config.toml
encoder_arch = "vit"
model = "masked image model"
dataset = "retinal OCT scans (Kermany 2017)"
train_examples = 98430
image_size = 32
crop_scale_min = 0.5
horizontal_flip = true
translate = 0.06
method = "mae"
mask_ratio = 0.6
loss = "mse"
encoder_norm = "rmsnorm"
encoder_norm_position = "pre"
encoder_activation = "gelu"
encoder_mlp_ratio = 3
encoder_head_dim = 64
encoder_fused_qkv = true
encoder_bias = "none"
encoder_qk_norm = true
encoder_parallel_block = false
encoder_inner_norm = true
encoder_patch_size = [4, 4]
encoder_layers = 6
encoder_width = 128
encoder_positions = "sincos"
decoder_width = 192
norm_pix_loss = false
decoder_layers = 6
init = "kaiming_normal"
residual_init = "none"
optimizer = "muon"
muon_scale = "spectral"
lr = 0.015
momentum = 0.85
nesterov = true
orthogonalizer = "newton_schulz_5"
adamw_lr_other_params = 0.001
grad_clip = 5.0
steps = 9600
batch_size = 512
epochs = 49.9
lr_schedule = "wsd"
decay_fraction = 0.2
final_lr_fraction = 0
warmup_steps = 960
weight_decay = 0.05
adamw_weight_decay_other_params = 0
Rows from block 2 of the decoder of a small masked image model, named by matrix and row number. Rows with one number belong to one neuron. Each number is 500 + 25 x the weight over its row's rms, rounded and kept within 0 to 999. All counts start at 0. Numbers have three digits each. After the name is the row's rms in percent of the matrix's.
After each neuron's rows are labels from the 100 images, of 14848, where the neuron reaches its highest value: "strongest on" is what is common among them. Only what is clearly more common there than usual is listed. The data: retinal OCT scans (Kermany 2017). In brackets: how many of the 100.
# fc1: MLP up (decoder.2.mlp.fc1.weight, 576x192), inputs 0-95
# fc2: MLP down (decoder.2.mlp.fc2.weight, 192x576, transposed), outputs 0-95

fc1.427 093:558482501519516501465500472500514501464469503512482493493482469495538512480499447488499459508492517502506537518499484501527477466515552455497469541551471473501512522511461498531491494500493462493486506473487530496504446510519517500527492468512548492503520497499475544486547521516461536540
fc2.427 094:519478478472482539511525495512531510534516494457464504518505499473455521479513507516519500500497537475511465489515490483510533510469528516519496541472472482510488461508509478544501501510537459487543487604464511511484521527441502486530495522477525517523492502527517461494502496511471511473
strongest on: finding: choroidal neovascularization (59)

fc1.475 085:487491504512509470493558495513516489510519511507523540532450481472512461495435493470491534486560506524463542523492473515501501502555562494499495512489532521494496453493514511477516514472518508530516501535489439481478461519524528510508497488540486521441501504500515519484507510503491481509
fc2.475 083:523497485463518513482516494505526464466519474529484484519532532501516526486532466498512485550449495478469483476543521509520498533515480508471518487515479495488511515520501477543515509513485516441506493489484500517498516501512476490504486475472508464523478469486477457498520517508446496519
strongest on: finding: diabetic macular edema (62)

fc1.2 097:504522474465500491539473461484496495489451447493521520474506448503529529515446545494500505470542509441478533533492487518507507486498477525501499430512498499531514542518471483489508467464523513522516514467506491539471490497504508487471520537479477474471489508513508487473513499510478525472
fc2.2 093:523469530497497520463532552503529518497488547457478504500471484488483498523560469472506505527489527492497500528514489475486494480510519497491537552524502504506539437515478509487476554494499491489483510508445522496483472491513510511504487496533505485492495474464483485492542455487513488515
strongest on: finding: choroidal neovascularization (99)

fc1.216 104:473487481499472452478519505523508508497519504476470494519494483458513475492519480488534507536492498501529482469482490472499476510530533494507505488493487493474476519517491513470528496451471507537469493467541446441550482465528463485528505470500482495485490472533534502538437493486509477540
fc2.216 104:531520547579471525470429520430518483519515506512543494506500501483466535488488482492483475492517476494538528510522542491480521501471495529517467507489472527488518472487543458513511497538522483497513484456530498496479478533484557549453466501491521555465506505469489514479500504535488482515
strongest on: finding: diabetic macular edema (42)

fc1.21 101:482464515513467492496480485448505542486515449499454547487490468494468495500462486533496495499529503531554510484506470484545473493475536493523529485518528534483498490540452505511528528508469506498493515465501540523497530493534509467492473498438509540520482482559460521507498494481468478490
fc2.21 107:522522497496556478535510498506526492551488532509504494487465512494491482514476503463483517492514483500462485466490504550506537492520512494526502502508500520505506481456539492499525511499534453435509520519517491498492476511473501505478505544566509489469509536472448506549520514502548499535
strongest on: finding: diabetic macular edema (36)

fc1.256 101:484474513507470504518490488471550502478517477544523520492501523511482535484499519492477463528550487508492476525529506521511427529510448500504489517517536477497507485552494500518520498528463484498496503545506504461456546475516523464507491467452465474466507479488467455505506468536493483472
fc2.256 093:512515471485496484445531489508465464505472491473479480468501489507487453563508476458538518492462501495502521505453497457506498492461529530474513466467544497493487521481485488511453463484536497513482510485519544511529535456469524505507486516519522495507525502519518525484472517521476505480
strongest on: finding: diabetic macular edema (30)

fc1.85 095:490516565461437478484548512513495494500505492504480528518504523529507533501499485552471500510470454516504535501549485495497496475518484490524513551516469462535528525509509482535458561463497510488496484547515465515517555476486486480537468446518468465490503481458511488512481468491516455520
fc2.85 092:466480481493503489528484464499533512462518515524449520521490482465514466495532468521461507489521524476530513487518525495495519480518484517521514501504528489477521499509497492521498530527486508498504488459516520515513448531463507478513499491503480499485493552516521500503471525451502547504
strongest on: finding: diabetic macular edema (29)

fc1.532 107:477520546486488479496495530532507527521492483483448523498443478514503503511549561516535483509483505507507510519487464485533505470482491537530515468471460467471457528534480506481533480469540503481495536483470513484533503482471476485515494474554517498505547513543527559498492478494526489476
fc2.532 106:546493493491521502483501508472487487472495494514530485503530495497462507492458454472485519492501498494499470499480516503444525523521494474472479563556555516518507512478501470548478525529465522511493473525551458509493523513544515503516495505448482493468447504494494454514509512501479496534
strongest on: finding: choroidal neovascularization (85)

fc1.542 096:494498453541525508511476460507471498483447510498469479464489540472527480551498506446531489511506497527504504510506481475507504514498499520505454490502497482477509512548481491551507523522485515503503528485487502503476512488506532496503490495513504469488499468456437478505492556520549430489
fc2.542 091:488526533484508520465521476481491480501502493526520543479498486521497517488530493494499525490488519526470479482513501492499534515489508494511485504515523478512473505562496506498531470499496504510437489492545531531507528478493472493481458489490542509499472506537537534472474482485445494470
strongest on: finding: diabetic macular edema (49)

fc1.1 108:557508496542483495514498481482508505515517464530511524509459471472460487509518504507531565486514529499444494494472464516499515466489468491521518525480497509534536485485486483540463500530467527485546499531477529491471522521549510522510519540491519488559548513536496507489525456535493505489
fc2.1 132:494530499480484504501493502495533459507512527478525524480543532523493524487488452505468523460496494472551498473525561497515507548543500504494463485501534462459487512524502501497523492521494506495466484483549551473491491461498444496447477461482505523490485521492531500476506532456474450493
strongest on: finding: diabetic macular edema (31)