A small masked image model, trained from scratch: encoder arch vit, encoder patch size [4, 4].
Rows from block 3 of the encoder of a small masked image model, named by matrix and row number. Rows with one number belong to one neuron. Each number is 128 + 24 x the weight over its row's rms, rounded and kept within 0 to 255. All counts start at 0. Numbers have three digits each.
After each neuron's rows are labels from the 100 images, of 14848, where the neuron reaches its highest value: "strongest on" is what is common among them. Only what is clearly more common there than usual is listed. The data: retinal OCT scans (Kermany 2017). In brackets: how many of the 100.
# fc1: MLP up (encoder.blocks.3.mlp.fc1.weight, 384x128), inputs 0-127
# fc2: MLP down (encoder.blocks.3.mlp.fc2.weight, 128x384, transposed), outputs 0-127

fc1.90:142107125102148146160143151102124150126088112114096063122160108157091140141106137128099103122119098119171132108128119101121110122135134165098115133148112143122155139166095101156121090134140162116146120116102105104117142151145106142165067165118118121175109121159138153114180126134107127139097120124088137105135122153104124110159108133119093106133138117151113069130127147161143197162154
fc2.90:082146094139175133103119101136134149128124178078149113099096140121121097116131151139122125142135096157116119097137121144084137100137099114162156158171133077141085152088115149095149084141139108126108131131122145130106148155138173148109142153117160137103157101153134104157075092115114083137100152146155136135084121123144146138120160115129150119132126125126124151144120166106098092134085
strongest on: finding: normal (83)

fc1.193:122105176129134135094145094098121083111155115172102123149134126100142120113173091123162110147159140112128135127078152087131145109077147149154108126094126124098105138119152101167157137118152122147119127060146104180102114173134098143126141078152123146137157145108117102091101104115134102142113102125117151104125139132131113090154105118143136100162162093128123139113126117150124113171150
fc2.193:137162111156123133131128096140142128140131115146119168142162159133159134175100120109167147140109115148143113093140105158169115109166106116158187168134160149132128115173149148120138105156088083138121121146125083101144163136187138113105123112135118110105147152111117149135142144159094113135147107124138087109193145074102139135110137143124092158127123145164119154136114130158089108131126
strongest on: finding: choroidal neovascularization (67)

fc1.354:107127123140129167112088129100122133126144147072147172092122168116103090131122145129079183115094149109101085097103108107098148110123131122113145154147104132180124119087187099120121124093136145125125165118109107103153163163133092116169162108161156136146136166162128121101116091140135137135138124114109128110110133138108118149117078130161114101138170138141116115110087126120127115120142
fc2.354:137158117080126111118127165121072133124102093127069112121147111111126159105172122163119121130143131172125139092104135140125115151153145159124131104089138117148089154168080144140118157125131153150085105127157131098143120142082128129156159142106107140140120139138122159147134123107131139161131143113153113144084154181095123069123154120090120121135151123131134098104148138092078102124093
strongest on: finding: choroidal neovascularization (83)

fc1.156:149131110133110133138152095112164118099115129124144131139126126111159173128137113148162164126155118111131122085115152138131173150078117137117127141125099094085134122098106158163148165098115102160138150128128151172056101130127118155098123171122116095109115146104128132091091166126076129113136117121112135120130153141111135149070119151113117096114095145135143072093116145109109115120077
fc2.156:118130110128157110108117109164138102093075132079115145145100154108143100135018121159109094123112124118123140154125140140117148086149093111129145128152137155129101121091142125139135107148122111143097141111116141120114146117144108117097156141123147169165175148103137111156073131134128136162116126119178144140119133120126121157171118150133150143121158102089115153145095178145139114126139
strongest on: finding: normal (87)

fc1.183:079143122099130098147163156133093115117131120131098111149135127154129118120135119124121117146136099135142132150130111135131160136122114160120126121120157136074184132109097111115133105113133154112148151100112128132112146117123098149179101143125141134138142116146092140199131144138145166094112129143100092131151125137119093109143128088125080112183041102125129117188083129111112141167108
fc2.183:164128155119123119074143117156131160162124119119118151132104095101122058115119071123138146133119127128156107124130110099100108089113119165115132103132139110139115086138128148101167118165173123107171131091092149124129088141126104125142108155106124097137095121120149103157110121135139110146128117153103087102104147141138163114108134114108140099117153115170150122074162161125066105119100
strongest on: finding: normal (91)

fc1.345:118167109164153177114113147153109148123192124143119123121111128153130138137094122137085121109167109140104172116152140103150102133143164120084093144128136167143110144097116141111132099084134146128083139149176154129141180127137134107130097153125098132151146156157127109181103174133140137094130174121139174101120143153121167132134150136164129137144151123156107108135122135135118153178120
fc2.345:094105164104126102129145131141170126093080115128086089166136126140121143121089082139162128119091123157141124105121103134129135107177072162126112141155095092139078146145115117121124181146116143131121109099146071136110121124142122125115123134142166100163121157160144141137119138158125120075086167133163133146139100144132137127140130144154111097165153154090137107128164149126135128103106
strongest on: finding: choroidal neovascularization (74)

fc1.229:116140084152135153183109115124128109098112108138151119096097140123141103156146113103137132136114122109128137139102089080156143132113138127153077161115139099131120130108179118119090172135121090127129148123167140132149110142133143125164141091140092135092154168134133172092119123172151121129135119168129158087133074102142143171169116111116090145119121151145137116107108139156189143128107
fc2.229:145138136125141109121159144114079130180097138134135100128143100111106145125159097147137138114096149168142152126131123177120100107138138155095117158118114120131114113154115135131177124156150152088151071141140129104109179134108169092125119122161145163180100170124128108134127146102123104129074198110136094162148141144102102125136092126157136119150109114126128139120151183140113131135130
strongest on: finding: diabetic macular edema (29)

fc1.283:142112126097143145122120114097148119125095108101118121124125097146109108152143105098152137169148137171180122128122139140105070096158111184143136174156123112138098150135072157140123118113161081120148113108115135136103153117112140136128114135080167132135142126118135112103170170164135116116126119123139087083144099118126105081140150102162184118163083106126142124115114137142094139148124
fc2.283:129155121108131109163148110152123151130122137102104118143137153100109134165077130121105101122142153139098118172139090159144147155104168107154136080105118147123175149130110123143130137127113152126141138128112153136113112161145104057148116068136128156121084108122129177172088127099136143112140099145133138124111149177102123136104118112133150130111158138079106112080106134085151105090115
strongest on: finding: normal (87)

fc1.305:122126111142153121126137185171115197152095137153155132105126142167141154167156120144116118091144124095129131108148150143097116155159102136117143121141126108170154112130094110098107097133152152108159098176124169105113105083126151105112112121124156147168128095142110106150112138171120162134121136104131127152120076122154157140115148120157153055119127148109102106149141128111132139105133
fc2.305:136159130126084131146148100108110121131111113132148137148117125083115159151125085125150144113100109106147165104150114118156114122059109088127117170135143106089095138097143158168154112137102066129122116140106100114118175123142154115135120094131078165107134151148107129137161114139105129130122141114105109137111169105096119130169109133099128138125124145117113129131078134135142055127078
strongest on: finding: normal (86)

fc1.29:092082097100119120127109114200139113092117151151149156113143173083128159106150140110114141134130126143157125132154122117110138110094105124142131152138107123144153110109139074115152143086115172108175142094167123142134105118117161110113145145115157144136093084131105156126103096128148090081129143126116126141129079083149130137143150135151136132131170147105108124121138092126127093185118
fc2.29:126097160153107104140133066096134123153109136120128162123158120175129157151120134147160125104105101135127153127136118132161114109155128106109137126111166142111098098106122122144108165156119117141075167109103100175122180119112128146176141108085164139115140169121129141129109172172079140158124152129149083117143162184141106125098126121148131138106132127153129148130136112109123177153143
strongest on: finding: choroidal neovascularization (71)

fc1.25:126117122110142142132130091091126090120108162119067099144126139146073153151130099125106112164139136118131096130099119132161132148166112136126140114136134112102105166138102135122132121118181155120118150135090128104132116139189138146145116151129121151127123090142096088170145157131113157101124115144089102129110112143136113101097161128145173095141094079082122115154138143113072144179142
fc2.25:117159154138138112111143138139117140156142080122111128123102115099132118139118135151162140124125132136152121088138083134154130086106125146156117128123110117183160142093141167114142110175123115141156125081136148107101180120115089103116072128118145132088131193111162141092100112103146092150118108131131088132099128166099107142149099086140152121166113145178105102110119110138146110116113
strongest on: finding: normal (78)

fc1.52:138157126103099131191102106114147116171108128132129101105168116122146147134122164130138112126157146105128085115118130120140165122142154106142094120134179172109127114160121158162131135131091132136095141101180140076112140132094107125116141140085140174086130149138135148138158164132140128138116135138137132088109175136093105095130099120109142108144113130101092090159107149073162108115147
fc2.52:108088109133155115104147140151068142114161129138134132145160159133146122118116117149134123164107129150130144153139113199119123140095110149136145131156094120112152133147086113106180107178123137132161160095122115111056101111083169159107179104163115150154127159130175101140115140088146102136127110111146120111156093110140117122113131123134122133124113148134126119101109098139131141152081
strongest on: finding: normal (93)

fc1.20:105108106129121147132115104125157142137135121079112086136142130125168135126127129159140123107173103137121106095163105153140161140101124155149118109150130146130103115138083145159158105123105133147110112142150123140129150166130121139126107112162130137116057117150120138117124144142163164140132143133170100121185115195145098105109120098179166143121175157075109152173141133101115109091126
fc2.20:150145138127123098171138111119156110085142147119142130076136115167095102137137151098130121151099115128113129153100134153121101130152068114129113149093119085131162113117092123108106169148125102107136154091093148177107132133107141085135090110084130122119175151125125117124100143141135090100113109123137152116120110129125108102168149134089160125163131077156122122096114135104147138188155
strongest on: finding: normal (82)

fc1.317:101151142090134142110140133152111117130125134139137143159100151137152136149114113175130115149105102127177115093120090157140135190141132128131108136139130164103140120139126122095140156135110185145111140145123174116162145115171125112124095118090124110163079112122129102102124154133178117156111141133132083083137130177154078125124164103165127120104152138095139182090092148111120120126131
fc2.317:106121130153151111121129094135148124072153121102112149106151133130135122110139176135149153097101148155109132142108113106121149094156085116154150111136160090135090094116109118109088152104134102126135124124135135126127144177158136089095085103146126123095120113126093131106125168117127143150152084134147179168165141144119091148095111141117171133169103116120115083171164122091139151149139
strongest on: finding: normal (78)

fc1.260:116140104136152098090141110114116140127108128165157079105135074090133124165136129181114115131108113109127114073096136132072128151115129133134095100154139114141114125130146134105100133143140139123142125128137109136059113155101139111145148110114140139142151149142126096137106125149132127104202096144152107150114108131130099110165059110124127163130124112070146161167105107122111104109132
fc2.260:136131167122110175144129124160102157092121151115087137137149164189123139101116135121152129114160145154129112181164142145185133128138135126107183127155117157096146100139143170140150104121128148115128126136122115110171119113136144153146167129091109130111143099117139148101124122100159140139096122132129151133170145132158153127075167101128099116102110110197098102137123134165164132138138
strongest on: finding: choroidal neovascularization (75)

fc1.39:153137126161134086138162096115136133127137112176121125177123126155136084145111141082114150160158133149125142086148174115107143121113103129178140137087154117094109113122126140114132161099133149099132121150153143138166074131130096148118112112144102087145136142181107114160107107129096159118115177114139141104134129138121131133122192147145130078157133124132133079128146133144117106147080
fc2.39:119136110143127104104124122117146087105151143090109141114142125129105154133160088143132152129158113121161113144109102118170128131144140133118154131167073127108166063131145142119131080149115135162128128159138087133129177113156101133109123119164140166142146110134152118124158115169113113124120136135084154125110131121162158128091083118113127165134133123164130140173123130178083138086191
strongest on: finding: choroidal neovascularization (59)

fc1.43:113087100099083087129131105149146168143088127118111133155129184117121148096110144116091089093127146109142156090110095105150143123106119114140089115185139140111127095140076154126146139084148094154137142160105162111124146117174139146124135121144110147142106111117109119127158150114160136130090121149148148094142111143148059112082122112133141160121164125095115119108126119142148114112141
fc2.43:141149132134199157161131138123136107122170092105158107035106127126149126164120120156171129160101115134120118122136120154123120128147114155107166144096130102152140142124146084117113118175099133117135143070132127123116128132116159108132088121110134138130118132114165143130109144148133090143124131160117103126114105133151150105168113163155167111119118153163112092149108140112113125194102
strongest on: finding: normal (81)

fc1.89:137124099119118149127099124158163155149122146138124088115162098089115153152154150158110180130171117139100181130130122140129102104106117139102189154132107165150131139083081116116169169125156133131114123166135154139132128122113117116159125102111141156129163147140161152120138136148114097124108162175113117098128125103144133119129107162136123130179124135150114073149144119092133147116188
fc2.89:109138140133163138149128141135102099159149129147148128136121155174138145116151101127108112125085143121133176151148106161102146144138096140140125081153161106141115136187142126143156065129136137102147108133140137149185116154137149109141096111087140115108135131174078156107144131113135156164116138096221118144122097164116152110143111154150113128126153141124159119127104102118137113115113
strongest on: finding: choroidal neovascularization (76)

fc1.69:162078083082134129128157138147140095138107112158170161106110123152158129140135111140089084124119148199162104118155108132085139109175107151120159136102114109175131093129123100152151138134118164094157110111120129142108147147114179121171105116114113151158138080112138092132146137103126102143141142088178115131132142161136113127081109117121115134128130141137130137113121115150153117125103
fc2.69:133116138175121119136154134118145126112096132079161093148138183123095130126109144167156141180136172115108146112129100160168161140117118103134118099155185164091128127130108151100133075135145103131096154161151131096123143159126135102126137092128118132120101148121161157148105117126140137122118121192103110133143148122166123114137162113134143153150141116070118129132104150125139131164181
strongest on: finding: normal (86)

fc1.244:154112124072148134136120092133170126138131065158124113182113124094133123085126142105107104156152165176113132106125104150083115130126096120117124168123108138140136151112128158134122166153102191119110169108130113088113134140155128146146125126134132156138160131139153083124119162122135117150132165116105135125148127090123106092130107109139139103156095114158118144140140087157069105108099
fc2.244:154113137137137124119153129128069103119148124139131137115112131142181151163144103142142178131168118146129163152096157098157159122135083144106164140095165141147121121148106148090117148134155112155153114147117129154125127119117106077095120144115133105180131090108102155149158142109124119112146110108160117112183107181130185134151168144096103152107124131145136124134099153106137142127173
strongest on: finding: choroidal neovascularization (76)

fc1.81:098117125143141134120067111132150123156133144134165145137136159139114117142111169141134127165095141113128117145199092166131160106127117098131100135133119116075155118126141134153100121089061117110137148129160087100155139165110131114095120165094134114110110159124089141126149094152102134095144130115131148161127119182096115140126134103136136080148148121115158122179117142112148109091131
fc2.81:159068156122091086069153131109102084070146131157155120160101126148140141178124121139107140137156106127137116115118163130175159129112116134089120107132107115156139129129151133107128152133127104161119113104102124163102117137158114140092131115110102101112123118156157130118166152119145129135107123092120150143132155093139140100185154104068121132082119162153157142140121121114153157126141
strongest on: finding: normal (90)

fc1.285:119123146097162181134115135137118140130170155113109107115128144147142121146114159065130126122171107154127115121083108105143112135147153129159110117142103145113157120121122107136053175105129112091163107146139115165138147143094119079113136117164103122070082082123094153109144098139131158128118124109132109163107108116108164109156106123122155113123147100160108119176137129109132109147120
fc2.285:122090117153123104182141118133122111133147158128124147127144108108128107123125143194117171148066140092139154123164144172107121131084136128141111118116137182099103116099141148138145124125118153137137133131096155136100121114142161163127112144110137156140159150154156085111151144147119111104091107114138122164173169128150121167132094125129100137137133152128158063087099104119151110167142
strongest on: finding: diabetic macular edema (34)

fc1.135:162132121148114101146104095141122126127124138160129098089085118125180106157130108119168115133107107113149109098177099116161119147164094135144143152120149146131121130121127150161130174097133156125134091118148138142097096145133102130132120120144099115094129135160177149110096118127105130103114119158122110104133121135122127106162091092159096132127148130189130159159100085147173123059155
fc2.135:121111140151165109123094175119138105135111136099154133115150129175103163099129133133108108169148142129135133143121131163127159095130144125119132143130129105151160082126113156099104090123128093132145185116155128153161156166126134097163161131136133168153089130109096086123135148154106084129135149117144137137139143138153113136124100162132112141107117155099146124109145182174130146208153
strongest on: finding: choroidal neovascularization (60)

fc1.49:135083131098153125097096101145138118141112136087146120107147125133148181129144138096164161154093125127161076143146135148182127150176140152098081168132123133100128088133115101110106166112159130123120121066125136125124087130099157127165149131120153127155124105176136092144109146117168145096150164136142146151167105125095138131126121147114110102113099138099137132129102128153087120126143
fc2.49:124166149150124125100143119117128099130114137146126130140137138152139115126115133122116137093132120131107113116173132090112168135107141129135116125156130167127122097188158126102149135114091102096104152193101096178096151119073105130138145110137144068097129156095129145115116117200122101148143121131129113169118152143134134101109121077148129155136154142153128163109144126091103124188133
strongest on: finding: diabetic macular edema (31)

fc1.340:142099112158152155130119177121122145102180133130126102142138161149122126103123179137093144123131097138130137157138112127174089147122126115154100110155104135125158120127136100187108141159130121069154129142125102141118107132129134153163116117124106136145124140178147162125138134148096136157085141112112112126138060113105132128163086145134172121114182090167129094139088130133162122158127
fc2.340:111136118105131139160150096132155138147082133091131102127123116104096151121108160148143114122114095075120135129167121139120137111122108117133135140144139138109083152104134137098138073101137103192099104131109172117133090150150170115098118155100105117105134151106163090130126131061136088125083093147161162137127116108165137133121095142139105143131128168076092114111126143136111101115139
strongest on: finding: normal (89)

fc1.312:102080115075124166142120147157145163089126140131152159151131116136115179150109162131130114096142131108151114161118104136116155123119151136150118088166167116114169099135161095105097178131162134127142169149175092108081118144143166129123115135131154151121126165137115109164129125134160122131123117137102115099131124151153083154095125132148159111100137132067115153118131169095134145133121
fc2.312:136167078123111142176162111141085151176108147121126122116099143104126146117118113131112120067124087139123095104160153159149088121154140136112170135130171105149112088132093113103146114179086147114131105118129154118137130087084129121106136103118122083113138105165145146144165137152099122106136124133120156106130135135125088079119160144154121145117112122171145153141129139137140172120094
strongest on: finding: normal (81)

fc1.38:121131112143140161143085127150151134101152150084117139070118095146115109093104135128125117130136102123152117116129160089119123127143077083123099150154136154156192137129131121102096133071108159168154153127125139164141093162130108125185132120132156123101125162163137133093129137141109145140126119163086137126106104126092127101126079125131116099156179107160120093127116134122154107114124
fc2.38:141112149108109134088129160122125137108088128151111124113118147140102143096142097167118135161128161139101167159125120135120136116155191179133153122069103122107110089125097111131177111144149132126102128130175172109123150124107123100155128076143123101148102141117074143136163079106123128138129146143128114129091155132144131111093091160141124155098154113133125147118155164140090134167141
strongest on: finding: choroidal neovascularization (75)

fc1.328:153105150143146106101121108148133117143112166134084137125171105145087117170131148136115141136118121142161142134138126159131118137116103110073138098136190157116170148165135140139145110123128125146159161145111105114161162128099133114153168142071147121095127131110151139136173097078082154112098096124116090171115112157093120123124158087119140133101114120115159113146119102130105171135145
fc2.328:123117090121104101130142146114149121128111140126147104112108091122142100139144112137115141123146117135108141148122202114139170145141091164134094118091096092121050143119119120146113121131133117145131116130117103129160111137161112145094169127106113073157149171141130164106125126114143126115127103097155129111165049111120162139147086134094080113108114148124138121150174165112127118121136
strongest on: finding: normal (86)

fc1.336:127103131085140121113162145105102123099153116104127112099143118116112122078162126148104108137123111136088157154084159145153132152171171112150107153128097130144113129155119125127119097166159165176119131139137135093119116171101133094134149099136166105155129171125129102075133091127140154146141122134120135162111129154150110104123121149146184128133127105084110128130107172099098100099179
fc2.336:148143132146104102150125134137101150115110141108079124120138123126097137169113153118169128126131118122133121135174156163106137119119122152148150107102125151115057114102167173134144087162122132100120105085138141126153130137176120144186135150078100126119160114152119141128108119109113141132137105114115143101086126116168120124151152131120162186139075109149108113113182111074125129125146
strongest on: finding: choroidal neovascularization (62); finding: diabetic macular edema (28)

fc1.150:102107116137168152143111091115117132099145055110123131064114139123151094117122139106160121127132089125122122125114146127083171145118104101117119131109155150073162151123150131120091091144128168130142151096172143119175144178146088081143144089134132138118097154126127130109101099099150113170132136122139098117149144099150124108152119155112097101160108108102119138131132115135155130105151
fc2.150:175136133121165117096159130116077118111151132144096167132159121139111150112136109129108170131126114193111140155098147121189099101143116154111134153114118149154133082109152147115141142170132105147136110134109134147080151106148156162141138117109142096164147120090143156115130177154100119123135113124121141131161093112144147131119094131118145145090159155168143152114135149126082170151100
strongest on: finding: choroidal neovascularization (86)

fc1.15:146077128081154150144131099137111071128128133131162132123114158116128187127145129100129164145158140109169114151170131131169117147150129113117081140158114184108154131164137107103134128106139165124131119094136151121111109168124146110120162163147164111133116131160128132143127173092124121097120179127086128139097125108112143116112136136106127114142104135158103131128108120129077163166178
fc2.15:122149155171132139080152117095128116161115125120128104137098135139101126125110135138103152099111132138119107069160097114113161128131124156122129142109106115121140060168117134147130167123088098089097144150153108187150169131083107153162163074111128095119111115084140139110114100170121126155163127134149130165134142152137124091120128117170120145119154139143128162141161137140136097148134
strongest on: finding: diabetic macular edema (28)

fc1.379:175119129150139101069137158135083145141113144175104137169127121091136148116120131113140102115118075123140123134122132143181133105119092129082110138135104098144150093119165155129160100120140118173152131138118169164132116100145127150119113122123110145098145102111153135093136172142121088111083123146117115113159131106218113129146082159155127117112148127130122120137115113146110151144124
fc2.379:075117105122165139153125125131103123117151139148138104084131122098135145073174117148104148158143168155117096116177105129112123127124128109143122112151132127116105183151085122144121128155136148128079156122089078126181070127134108174144132152147141147153149162144129083139124101127127140111134103097163151115079123169139139129149135132102142113147108130101119122127108118125120113118071
strongest on: finding: normal (87)

fc1.182:133070078177087114157132095130153142112107133119192138101092137144169153100128123134127110125120157127116162101149103108185134149130126167134144154117120130121142122088140136134124119113165133156177101125155152129136153136138155147126136104156091130108150156113153140114121094148175120150131141137161125089144099132155145140125070146119122140145118147195125147129132147131172134095131
fc2.182:142138122119162115137111158119093127154104146119164075077118093132161124137132143083130118142093124108159128155119174200107107094160151095147142166139133113131130106123121157117135140126116128100139145114092117136126162146194111118137106136157111134183123167133086128113130135143109091101102162124127136151147103116123112113150137097140083099136126118136163135125152155188139133148150
strongest on: finding: choroidal neovascularization (66)

fc1.263:103120136102146113111141082117121087098087115136136112146140131120112133113126135150164134146123137100137151123065099105144137111169120141159106147114162102111108167107124130183132138126125152146133143104134157163111122183149119146091137105099152152156133116141138117146155130117119090166148143113126183170098133163103071111099092134158098097147131121097106128133128118139088122159075
fc2.263:159114133126112126121124076128111127154130126150173156118208145146115140136160101177176137111143100122142121115105121126160120143084076102096152163157124109127142141131109112127132114121148107123180119145126092091131144138111122129081141109145125123137132085095109122109084169162110131164108133119108094145130142090130117150146086114117123166118094133118100118157079128167103134118123
strongest on: finding: normal (94)

fc1.214:161145125144142124127125120113108095103129139118129118172163114126125120095107110104118106134143113178113115120143091120144116142149118158095144078154141167126134100105078184137119128180132122122121146138141170118134108113128067115138103145103136079135163134167170142133099129125116118091098153128172122132161137143122092091106130128148131103125120120118161061108158148143092165129168
fc2.214:141112140125143128130139127139156095098111130141115091136152115146100133211145126167124159122112154113112154203097149126108128113128109153113114151113102118167153114115174107116106105101096164115155122113101121158087177171146152099144095119132109160111100127098110134156177104109083127142124155093114096121129134112090125147148116126105167112122128107116103140114123142124107148105158
strongest on: finding: normal (83)

fc1.198:154134100070145132100192144112118124138113106141132096164126131142157105155140136136149136150130135145126152143124121160150123112168100125150129133090152126113101115158083159127160146139129083106158125147142151138119156135094136115163129131101130127100092129147139116116112183089127084151120136114160127145128143140136117074128128101158128142115113110061115114185105111168085142178136
fc2.198:105159116098112151127139122161150173101139146107099109139103153101112117131128165116130143126140111130081111104139111125155169167085108103088144075130137144096181159152117094130106116112134130130128164142122116141090115126100144126107142148116170095118100071134095125173145138133116163106131132131101145145103120124135112108086156112128159128119159127064101132144159108082106121135166
strongest on: finding: normal (78)

fc1.190:152113150075137102127128099093130132108134134128153110131128097155190129117165184089154129140162146091105154148127135093111152139146154127149121161133109105074109138139149146104128141144175160111118127175145157101125145113130129139144123157101153127115135099124151138136157132149073141185183157119159137147114186135117118129149135119099147113108117161155150118099127107120121133097152
fc2.190:154115167128142103114197111109100192147152095144165155145132112123114110090121140167112114091122171143103138121103124123158116071114146131111109112113088099119104153138129152140149126175131113122089129157109114110160171114158129160133133072143168136155128136118125113106145107150125112156122152148147134133093146177134129170131103149122118121095152148145132156107145123148143106101167
strongest on: finding: diabetic macular edema (75)

fc1.223:096144116127126130111142102104120142121130116145150147103122149111138110074165117176123131159116117122090126134149127143126152116132123071130095110113150150115143086123143134099146082140157118089162137137102171131093071142102126068090121135114179119156172152144131116140132150143150121123104118182128104123110071127117136105129126133083133121143122116130138117094093165168142140174095
fc2.223:129123105085123140155080109124122117131125131096136144123145149075142092146123138145110106094149114125119129121146109139108141121141154108131137151132082100152073125164157127136151173110143149159138092141065103141130097121110111129118133145109093087145099085133125131138132094122136133149086130082112119153132143146078113082150155071152120175102134141138171129154121129087124129103163
strongest on: finding: choroidal neovascularization (66)

fc1.253:080153117128103099128112071160110160132152175089153151141128136138111142164176138131103126114155129143128128115119127133116123157122141115144134155133201151109123158102134117122131123091095147157144089138134165088110108167135103119134138125164098158121158124103100125115143120119131098102108140201162125133130157105164115119133119131170118145135133119184112162154149094152134147092138
fc2.253:127103145139140151131098127119144090160119106132114104116132119122107139116110164156139162127084119110153110140141130114154138097148147127159125149110068142182104146152122148106109134132143111122111143107089131146151135072104159124134142147075137096111103137092129120120116112102113179148078111107166170142129121165080122092149143161086146126138121133096151101129095131148141099193117
strongest on: finding: choroidal neovascularization (61)

fc1.45:144108146142171169125175150085125128112079111155093114159104111134112117148140143164124140123163109131158125133121134138119128144129108139136141091124099139154100127102085096134128126160131158129151120101149152144120125131121157126124105116088127085099096131131097125128089149126099172098095176098144112134158123166118130107119135061170127110098118159139128101123139107115151051096143
fc2.45:136119098117108119109141145164107135107070075120149150128146152135099124162126132155119086139109185098094168167136176125153145095124151159144131133110152148148123102121118148112150116107105137132141150134092138122117114126101067102181132133113129128143175122120141156183136137108135057121165117107127151125097153120110113128130172170118132127135110119093129157116123123173141131125115
strongest on: finding: normal (78)